Rows from block 8 of a small image classifier, named by matrix and row number. Rows with one number belong to one neuron. Each number is 50 + 12 x the weight over its row's rms, rounded and kept within 0 to 99. All counts start at 0. After the name is the row's rms in percent of the matrix's.
After each neuron's rows are labels from the 100 images, of 14976, where the neuron reaches its highest value: "top examples" is what is common among them; "colour at peak" is the nearest of a few named colours to the mean colour under the peak. Only what is clearly more common there than usual is listed. The data: microscope photos of single blood and bone marrow cells.
# fc1: MLP up (model.blocks.8.mlp.fc1.weight, 768x192), inputs 96-191
# fc2: MLP down (model.blocks.8.mlp.fc2.weight, 192x768, transposed), outputs 96-191

fc1.110 090:57 46 48 56 56 54 30 35 51 50 44 43 51 60 32 63 59 31 61 50 55 49 53 65 58 46 68 49 36 52 29 47 31 34 52 37 41 68 58 54 57 51 53 40 64 39 32 58 58 65 58 53 60 50 39 49 52 38 65 33 57 51 65 67 37 40 31 59 62 46 62 70 43 45 39 35 51 54 53 31 48 58 32 42 43 48 54 48 68 57 43 63 61 67 64 32
fc2.110 085:38 47 75 51 33 50 56 77 47 59 52 54 34 33 58 45 40 52 43 50 55 70 43 51 47 58 47 54 46 43 51 45 62 62 44 38 53 33 43 53 47 65 42 56 52 54 60 28 49 47 42 31 36 25 44 35 37 43 35 72 36 58 51 44 56 46 69 36 20 55 26 40 74 69 61 59 45 60 55 54 43 49 51 58 36 55 33 49 26 43 40 43 39 41 66 45
top examples: smear: peripheral blood; cell type: segmented neutrophil
colour at peak: white

fc1.195 107:59 31 52 42 39 64 23 35 51 38 54 35 61 56 44 48 68 43 53 48 47 63 32 37 33 47 46 44 60 55 64 54 44 34 33 66 59 69 47 56 42 52 40 49 38 56 75 51 56 71 42 69 57 42 56 35 32 63 61 37 52 47 54 53 31 35 42 40 53 35 54 46 72 47 43 53 55 43 54 56 52 62 53 47 40 51 42 41 53 71 38 46 64 55 85 51
fc2.195 114:44 40 56 41 51 44 36 64 55 30 43 17 63 69 42 53 64 39 68 57 62 40 60 45 41 42 43 35 45 63 63 52 48 56 48 47 75 59 52 38 48 55 27 55 36 27 58 52 60 54 43 60 45 45 64 51 35 51 74 21 53 60 57 61 44 33 29 45 58 33 53 57 49 58 58 41 63 47 28 37 66 59 53 86 47 64 47 76 63 61 37 52 63 61 76 54
top examples: cell type: segmented neutrophil
colour at peak: white

fc1.277 059:26 38 66 48 46 46 71 53 55 43 50 40 46 33 36 74 50 23 55 44 58 37 56 59 81 46 70 39 36 61 67 44 55 34 50 41 50 38 52 43 56 60 38 46 52 44 55 56 44 35 80 47 56 60 59 49 55 52 43 63 59 57 52 58 45 38 38 51 61 46 49 53 41 59 42 43 34 58 51 56 67 51 43 42 42 45 65 45 37 55 46 52 24 41 60 55
fc2.277 062:36 52 37 45 71 47 57 17 44 55 58 58 33 28 58 67 46 43 58 54 68 39 73 66 47 28 54 63 48 47 54 59 67 68 71 45 56 44 49 59 35 50 35 53 44 64 54 38 59 49 36 28 47 29 54 57 46 56 46 45 38 48 57 60 48 33 45 55 57 50 57 68 62 42 43 83 48 54 62 62 38 67 68 36 39 37 41 62 48 59 43 56 68 50 55 63
top examples: cell type: erythroblast
colour at peak: black

fc1.698 092:39 87 76 69 30 46 45 41 47 56 59 43 39 42 41 38 48 47 31 42 33 59 50 76 68 53 39 57 36 45 30 38 47 47 56 39 59 45 67 76 54 12 53 50 50 63 40 49 67 37 49 54 63 63 28 50 60 41 36 47 66 47 41 42 42 58 68 50 74 68 46 29 44 43 39 35 52 67 39 35 63 67 39 42 52 84 44 43 58 33 46 46 48 55 59 47
fc2.698 099:27 53 64 45 33 48 71 51 58 48 54 32 55 41 55 56 48 53 34 38 54 48 51 69 35 44 68 55 57 42 33 58 41 47 68 45 45 42 38 39 37 31 35 42 46 56 44 54 66 62 46 56 55 48 38 57 41 42 21 42 42 42 53 59 53 67 47 72 60 53 41 49 38 60 41 51 53 48 36 73 44 52 49 50 48 73 34 28 56 49 64 46 43 41 52 53
top examples: cell type: lymphocyte
colour at peak: white

fc1.138 117:28 59 45 60 54 62 36 39 44 43 47 51 69 55 76 41 45 50 59 54 55 45 56 58 40 27 46 56 62 38 34 49 35 51 41 51 35 70 43 33 29 45 57 73 51 48 30 61 51 53 51 69 37 32 48 55 61 44 49 43 58 61 58 45 31 49 72 43 58 59 54 44 63 48 65 20 39 60 39 28 45 57 33 43 59 66 54 29 37 46 61 41 59 54 24 59
fc2.138 118:40 17 49 57 50 47 55 49 53 45 61 64 75 39 34 76 53 27 29 58 34 45 67 57 60 24 47 47 53 42 43 29 14 49 46 57 35 42 41 67 38 36 52 71 27 54 40 50 43 58 32 63 32 33 63 41 51 37 57 37 41 51 37 53 39 56 36 44 59 55 50 62 23 46 46 38 62 59 40 52 65 47 24 79 56 54 52 37 62 49 51 59 50 32 55 43
top examples: smear: peripheral blood; cell type: platelet
colour at peak: white

fc1.298 068:42 41 30 38 67 63 48 51 54 42 62 49 39 47 43 33 61 33 65 40 44 38 31 46 49 74 32 59 63 38 71 41 61 37 61 72 41 71 30 57 53 37 63 43 66 49 68 58 52 48 38 53 69 50 41 64 39 64 46 31 59 52 61 65 56 45 53 60 71 50 59 39 51 50 41 61 61 44 69 36 51 50 57 51 41 39 50 57 56 71 57 48 50 27 55 57
fc2.298 080:72 47 32 48 61 49 36 39 58 47 20 30 50 43 62 46 47 61 25 53 46 44 52 52 54 52 40 56 63 45 56 53 53 41 63 51 51 48 48 32 59 63 41 36 64 54 51 46 36 43 38 33 49 49 36 41 41 31 73 19 36 46 57 46 37 29 38 67 56 58 60 52 31 19 50 52 61 51 48 51 44 56 56 89 69 54 61 26 52 85 49 58 53 44 57 70
top examples: cell type: segmented neutrophil
colour at peak: white

fc1.366 080:75 43 41 37 57 57 37 31 42 47 56 35 38 43 41 56 55 43 48 41 51 62 45 36 69 55 29 42 56 30 65 46 39 51 46 52 42 59 51 47 62 46 40 73 28 44 76 47 58 69 64 59 51 36 48 55 50 51 45 59 52 81 69 72 41 37 41 47 45 31 37 18 60 61 55 57 37 71 41 39 31 52 74 40 52 40 49 57 61 58 64 47 39 52 68 40
fc2.366 089:52 50 56 61 45 44 50 50 49 48 39 29 44 59 55 23 44 55 55 60 49 32 50 54 30 70 58 47 44 43 76 62 51 56 56 44 56 60 30 43 49 50 31 35 55 33 64 36 59 59 71 53 40 41 30 35 55 45 48 66 50 82 45 69 63 50 40 55 64 57 52 67 48 57 41 64 61 55 59 55 51 67 63 39 50 67 56 56 48 59 66 69 33 52 50 46
top examples: cell type: artefact
colour at peak: white

fc1.370 110:70 81 31 42 71 35 45 69 43 31 60 60 30 52 36 56 59 37 57 48 56 69 39 59 55 26 59 53 36 31 71 39 58 58 32 35 70 65 39 56 52 44 79 71 42 33 41 55 51 49 44 51 58 71 40 50 61 34 41 71 43 56 44 56 57 45 44 39 56 47 54 62 56 55 55 29 44 44 55 50 61 51 48 38 69 44 54 51 55 57 51 30 48 51 56 63
fc2.370 116:63 59 36 49 63 43 41 71 61 42 42 46 32 68 34 56 47 50 62 48 62 64 40 56 27 51 43 58 38 49 54 63 52 47 46 74 53 58 51 39 44 40 84 58 61 52 61 51 55 53 29 78 60 39 41 44 56 46 46 53 52 36 58 39 64 56 30 24 45 37 48 51 41 64 45 40 45 47 60 79 53 67 64 48 64 37 59 30 53 47 37 42 48 48 63 39
top examples: cell type: artefact
colour at peak: grey

fc1.727 138:63 55 50 53 69 50 46 52 68 50 63 46 46 63 47 27 41 54 51 64 43 47 54 48 56 45 31 55 37 45 38 60 62 48 46 48 40 48 52 58 49 76 49 32 45 42 49 59 47 48 74 64 47 63 49 58 56 45 78 34 37 51 49 32 15 54 49 20 36 53 50 76 43 43 72 47 31 57 44 65 43 54 24 34 54 56 50 58 56 22 56 43 47 53 53 69
fc2.727 121:47 65 41 32 47 40 48 43 82 31 51 49 34 47 52 65 70 30 63 39 48 49 41 48 54 37 38 48 76 35 41 60 63 38 56 40 40 28 42 67 28 40 36 57 67 49 52 50 20 52 42 39 34 53 52 66 40 23 24 36 39 61 61 27 58 36 58 35 48 46 37 51 44 33 51 63 56 51 62 60 53 55 47 68 63 50 67 55 58 67 32 55 46 51 51 39
top examples: cell type: erythroblast
colour at peak: black

fc1.181 103:49 52 36 70 53 53 56 87 60 47 45 59 49 45 48 55 55 51 25 53 59 70 52 49 41 52 43 49 40 63 39 42 56 50 55 32 51 47 36 54 44 35 34 56 37 38 40 67 44 24 60 43 41 31 54 37 60 52 35 69 44 53 60 39 20 63 47 32 66 49 42 33 49 70 50 32 52 59 41 49 53 50 51 54 65 58 58 41 41 48 54 49 42 33 43 64
fc2.181 096:55 34 49 44 36 39 42 59 36 35 60 31 28 44 62 64 44 41 62 55 34 65 38 44 59 31 47 55 72 66 56 53 45 55 31 39 48 66 44 49 47 31 82 41 57 49 50 59 59 62 59 47 39 90 38 67 55 41 40 64 69 51 35 62 50 33 50 55 46 52 42 45 54 60 42 53 46 41 59 36 45 32 59 59 49 62 51 48 44 58 58 72 70 48 69 65
top examples: cell type: segmented neutrophil
colour at peak: grey

fc1.471 103:47 57 52 45 60 45 45 49 53 58 56 41 44 52 39 55 72 62 67 34 43 65 52 50 60 50 50 43 53 38 53 38 57 54 58 41 51 65 48 57 48 45 38 43 30 48 34 46 43 59 46 67 40 79 52 34 59 39 40 59 43 62 50 67 33 56 55 75 42 54 55 54 53 47 53 46 47 41 43 52 46 65 43 38 26 73 09 56 47 48 29 73 44 55 69 71
fc2.471 089:43 33 41 39 43 52 42 63 07 41 31 53 46 54 53 45 46 68 57 57 46 63 41 61 42 74 50 46 43 57 40 54 48 61 76 40 55 56 45 39 56 60 64 61 38 56 74 19 65 34 46 58 62 68 56 44 47 36 33 40 62 37 55 36 67 56 44 59 46 51 65 59 35 31 27 62 40 61 58 63 64 51 62 23 49 56 45 63 50 43 54 68 52 51 63 49
top examples: cell type: artefact
colour at peak: white

fc1.462 083:52 59 54 43 54 68 30 60 38 37 60 30 45 52 52 39 54 43 45 60 67 82 38 43 62 66 46 53 48 30 63 39 52 32 53 68 53 47 65 73 18 49 42 55 63 65 62 58 70 45 55 62 27 61 46 49 50 64 48 51 53 49 75 40 65 58 56 51 56 37 39 42 75 83 49 40 56 61 77 49 27 60 73 20 44 52 52 40 42 52 67 52 45 42 44 42
fc2.462 085:34 50 46 56 62 54 50 51 30 41 42 35 69 45 44 34 47 54 47 53 54 54 45 42 37 48 52 64 46 56 70 58 60 41 58 40 38 25 41 41 52 67 29 82 42 35 49 30 43 53 43 50 43 36 47 43 47 44 67 45 47 48 49 46 40 44 42 69 76 50 55 41 43 75 41 71 64 57 51 43 54 39 57 70 55 65 46 47 46 43 56 70 62 54 42 50
top examples: cell type: artefact
colour at peak: white

fc1.3 068:45 77 45 44 63 58 52 72 44 50 56 51 54 53 59 28 30 64 32 56 48 32 59 41 36 57 54 44 37 45 38 64 37 38 47 46 46 52 65 59 63 43 40 56 59 57 57 45 74 32 53 42 74 28 37 38 58 41 44 36 68 55 53 46 53 42 70 36 53 47 60 66 39 48 48 51 47 44 45 56 78 58 60 37 49 63 74 55 49 49 48 49 54 51 58 31
fc2.3 079:64 52 47 27 68 46 67 56 53 58 63 31 51 58 53 62 50 81 36 60 54 56 60 38 46 52 58 63 42 47 45 29 38 37 55 40 30 30 50 33 41 41 47 53 56 27 53 53 66 45 30 46 64 38 49 50 51 36 40 47 28 34 60 51 45 54 40 70 37 35 48 57 48 57 55 55 45 32 71 38 58 33 45 87 47 42 67 27 61 51 62 61 42 33 39 53
top examples: cell type: segmented neutrophil
colour at peak: white

fc1.192 066:46 36 25 38 33 54 33 66 68 25 64 68 68 33 36 41 49 41 51 45 41 44 65 71 72 59 50 41 42 50 35 44 48 46 73 49 59 62 55 59 67 56 54 46 53 59 46 52 48 43 69 44 68 52 64 46 52 57 64 51 41 39 31 54 54 68 31 45 46 26 44 66 62 63 48 36 55 42 60 67 70 62 39 53 43 32 29 35 40 47 35 53 51 58 54 56
fc2.192 074:35 55 53 61 70 48 85 36 31 45 27 47 39 77 61 63 64 40 46 42 63 49 52 50 58 20 43 33 30 59 56 77 42 51 30 49 48 36 38 58 48 44 36 59 62 50 43 60 60 48 53 52 22 58 40 61 54 45 43 54 70 44 58 29 58 60 60 60 53 53 45 51 25 49 50 53 38 61 42 37 28 45 66 36 59 63 63 70 47 37 52 47 51 40 41 70
top examples: cell type: segmented neutrophil
colour at peak: white

fc1.221 104:56 51 46 50 63 37 64 58 46 51 48 77 42 28 53 48 48 42 48 32 63 53 42 45 76 54 49 58 61 40 50 41 51 57 62 37 33 56 55 57 49 39 33 29 41 62 43 47 32 53 52 71 28 69 29 49 18 63 23 69 43 64 53 62 34 30 34 54 68 50 33 55 49 53 62 55 44 34 56 33 54 55 45 33 61 59 64 46 49 51 41 65 38 40 46 50
fc2.221 113:42 57 46 75 54 50 38 45 52 31 47 58 46 53 77 31 42 51 52 46 45 64 42 59 48 40 63 69 58 43 56 57 60 45 69 24 57 47 46 39 59 51 49 24 51 60 68 40 44 51 68 49 52 46 53 47 38 49 41 72 45 59 53 66 48 27 52 55 54 45 35 50 36 42 49 71 59 39 68 75 26 43 62 41 59 72 66 56 42 40 55 66 40 55 42 53
top examples: cell type: erythroblast
colour at peak: black

fc1.675 098:45 49 47 53 63 52 72 63 50 48 47 62 54 53 23 62 61 60 44 41 38 49 57 67 35 57 75 75 44 55 38 31 48 55 53 33 42 25 32 55 64 59 48 51 49 52 35 43 75 47 49 57 59 61 61 61 49 52 68 44 38 39 45 20 52 42 61 67 71 59 46 40 46 46 47 70 43 62 47 31 60 69 42 35 54 82 40 45 66 53 39 51 50 41 33 60
fc2.675 091:48 41 38 61 33 34 53 40 62 41 41 23 47 59 50 39 44 40 43 59 74 63 57 51 34 67 46 58 50 50 69 73 60 64 39 58 55 57 50 48 44 64 41 37 49 50 65 46 67 48 35 47 42 54 51 36 70 74 29 47 51 58 49 44 52 58 35 53 34 48 39 49 70 58 28 48 48 44 57 61 51 56 41 45 47 45 64 39 33 44 59 50 59 59 63 45
top examples: cell type: lymphocyte
colour at peak: white

fc1.579 066:45 53 62 31 51 55 44 70 36 54 59 43 74 48 46 33 57 52 53 47 51 55 54 33 62 60 41 42 32 36 45 37 41 48 47 63 46 53 48 75 30 60 40 57 43 43 51 26 66 43 52 40 47 82 45 37 40 69 60 66 51 45 61 30 37 35 47 53 64 33 66 60 61 51 40 79 39 42 61 59 50 30 91 40 35 48 61 41 44 48 54 54 56 40 55 46
fc2.579 072:40 40 36 48 49 48 58 36 50 35 31 25 47 41 56 75 52 57 36 43 68 65 50 66 36 53 57 50 48 44 62 51 69 47 79 42 48 16 47 53 52 64 62 56 29 42 54 30 59 54 47 62 56 57 57 49 34 41 55 51 34 49 29 40 54 46 48 53 51 61 32 54 50 57 33 59 32 33 50 53 45 52 51 65 54 44 38 49 37 43 51 70 39 57 68 59
top examples: cell type: artefact
colour at peak: white

fc1.321 061:67 48 48 42 46 44 57 41 69 53 72 42 65 27 45 48 42 34 58 41 57 60 46 35 63 55 40 53 42 40 66 47 37 57 41 48 59 51 59 66 50 54 37 52 30 55 67 45 67 58 46 67 54 66 72 52 42 56 48 40 45 52 56 57 29 58 35 44 49 59 72 34 48 70 17 33 48 52 38 55 61 49 60 55 33 46 54 39 53 49 62 39 52 60 48 57
fc2.321 069:11 58 43 64 57 52 61 46 42 62 61 43 45 71 45 51 54 42 65 39 36 64 65 42 39 65 52 55 22 49 63 62 75 57 61 50 68 35 50 40 55 59 65 46 47 79 51 41 55 55 56 51 45 63 48 36 44 41 67 60 51 52 34 52 48 47 60 35 45 36 58 65 76 29 61 50 31 53 57 35 43 38 24 48 37 46 26 31 53 46 46 66 46 70 52 41
top examples: cell type: segmented neutrophil
colour at peak: white

fc1.595 073:60 44 53 40 51 79 32 32 39 52 50 45 63 44 17 39 71 48 62 59 57 46 46 54 54 67 50 54 44 42 61 32 67 40 41 41 30 40 65 40 45 35 43 45 40 47 45 62 38 62 41 33 48 67 56 34 43 52 86 36 40 54 63 61 51 42 47 38 57 48 53 09 63 59 52 37 46 61 55 47 48 41 66 57 36 52 46 42 67 52 56 28 49 25 63 58
fc2.595 073:57 62 78 49 56 48 47 65 64 59 70 56 70 48 48 24 77 26 37 46 62 43 56 65 59 58 50 47 54 48 56 50 56 66 56 44 68 37 49 54 70 53 61 42 63 54 40 63 46 47 38 68 52 30 33 60 42 61 51 22 45 61 35 51 53 55 74 55 63 46 56 64 40 47 56 46 61 38 44 63 44 48 58 52 50 50 34 73 24 40 55 44 64 48 49 53
top examples: cell type: segmented neutrophil
colour at peak: black

fc1.118 148:54 53 65 77 65 50 52 46 24 47 58 32 40 45 23 54 47 52 54 64 54 62 53 68 32 54 49 68 38 55 54 52 26 52 53 47 26 58 42 32 52 51 62 48 43 36 65 57 14 33 58 41 45 32 62 51 85 32 43 57 40 45 41 48 56 47 42 45 42 34 55 65 44 50 65 68 60 48 48 66 57 38 45 32 46 53 59 40 54 72 47 58 62 43 75 71
fc2.118 134:45 46 56 54 32 59 71 68 51 28 64 62 70 51 49 60 40 41 43 47 48 52 45 74 59 55 59 68 56 55 59 40 33 67 46 57 47 34 57 27 51 67 59 74 69 30 55 55 45 32 59 62 61 51 34 38 59 57 78 49 43 51 40 68 40 70 43 66 29 55 56 41 61 49 48 55 51 43 37 42 45 67 61 81 51 66 51 38 47 63 43 48 55 23 37 73
top examples: cell type: segmented neutrophil; smear: peripheral blood
colour at peak: black

fc1.652 099:27 60 26 28 29 64 52 58 66 48 58 28 53 51 55 72 63 47 37 50 60 72 56 39 69 71 34 50 55 40 48 42 51 42 74 50 44 58 44 79 55 43 41 50 43 37 53 67 52 72 34 66 36 49 49 58 44 50 56 26 53 42 42 75 53 49 43 44 38 41 44 72 48 55 52 43 62 43 45 46 49 44 64 44 37 59 39 34 51 58 54 62 44 28 48 57
fc2.652 092:56 71 39 50 52 61 41 57 51 35 21 59 56 56 41 35 39 57 60 40 50 61 61 62 43 58 50 54 35 50 66 35 60 45 48 59 62 70 35 30 52 55 47 64 51 34 41 43 46 35 38 31 69 48 51 69 44 46 54 64 56 42 41 52 53 54 44 57 34 43 42 60 49 57 56 52 76 55 47 26 73 47 53 46 71 55 62 81 59 62 64 70 32 66 55 57
top examples: cell type: artefact
colour at peak: black

fc1.9 114:33 61 59 34 44 62 40 37 58 54 68 34 47 74 53 63 42 33 38 40 47 53 53 66 63 56 54 47 45 15 57 64 46 30 49 51 68 43 57 64 24 53 61 61 58 65 39 42 76 58 51 52 73 55 26 36 66 52 49 53 39 68 49 44 53 61 79 32 64 46 41 41 41 41 26 46 64 55 65 50 61 51 46 54 22 64 54 57 63 37 65 37 22 59 64 67
fc2.9 116:36 32 56 62 24 31 37 26 42 47 65 49 63 59 47 84 51 46 45 49 49 56 49 55 43 49 66 35 60 44 60 53 51 34 58 36 46 51 68 47 40 55 47 49 43 52 40 46 66 52 58 33 43 37 33 39 51 27 45 17 33 53 41 48 55 60 42 20 29 29 58 48 47 23 47 59 61 50 48 35 44 28 50 84 31 46 56 42 58 48 54 53 49 56 51 42
top examples: cell type: artefact
colour at peak: white

fc1.439 101:45 41 52 54 46 49 57 39 47 41 45 48 54 59 57 37 63 57 44 69 43 50 36 73 46 53 36 27 65 18 37 59 50 39 63 49 56 55 51 49 54 53 40 48 33 45 48 71 52 46 51 64 58 55 48 33 75 35 29 68 61 53 39 67 58 68 65 37 56 33 63 34 37 48 62 53 40 67 57 43 52 55 58 51 42 31 63 38 52 53 47 40 44 26 51 55
fc2.439 099:51 51 42 40 61 49 32 63 23 41 32 38 52 47 57 41 39 44 60 35 53 49 73 45 25 25 55 52 51 38 71 52 40 58 45 67 46 35 45 52 25 51 61 45 76 36 46 37 57 27 43 52 29 58 45 44 58 35 46 50 55 66 59 47 42 52 56 40 38 41 32 43 56 45 54 58 72 47 52 37 44 56 41 71 39 53 60 44 40 62 34 69 61 57 43 76
top examples: cell type: segmented neutrophil
colour at peak: grey

fc1.416 167:73 42 37 58 40 46 56 44 32 46 85 59 44 53 42 30 59 23 66 56 40 69 38 55 44 37 47 37 47 62 53 54 54 55 50 37 71 54 53 65 47 54 62 36 55 63 56 59 53 28 44 53 61 50 65 64 48 31 67 23 66 42 50 30 29 43 52 62 20 42 69 51 59 46 57 45 41 67 64 53 54 62 54 34 65 55 35 61 58 61 49 57 43 55 71 37
fc2.416 140:59 27 63 49 46 53 23 47 48 55 72 70 57 47 69 42 48 54 58 37 49 61 52 20 54 56 37 45 43 27 46 51 35 50 49 71 50 48 57 46 47 56 55 67 44 46 57 49 60 55 38 40 73 54 35 50 62 49 46 31 42 49 57 63 42 49 56 38 48 41 53 52 62 54 61 53 47 38 50 23 47 56 59 87 59 58 68 49 35 44 33 37 48 36 59 54
top examples: cell type: segmented neutrophil
colour at peak: white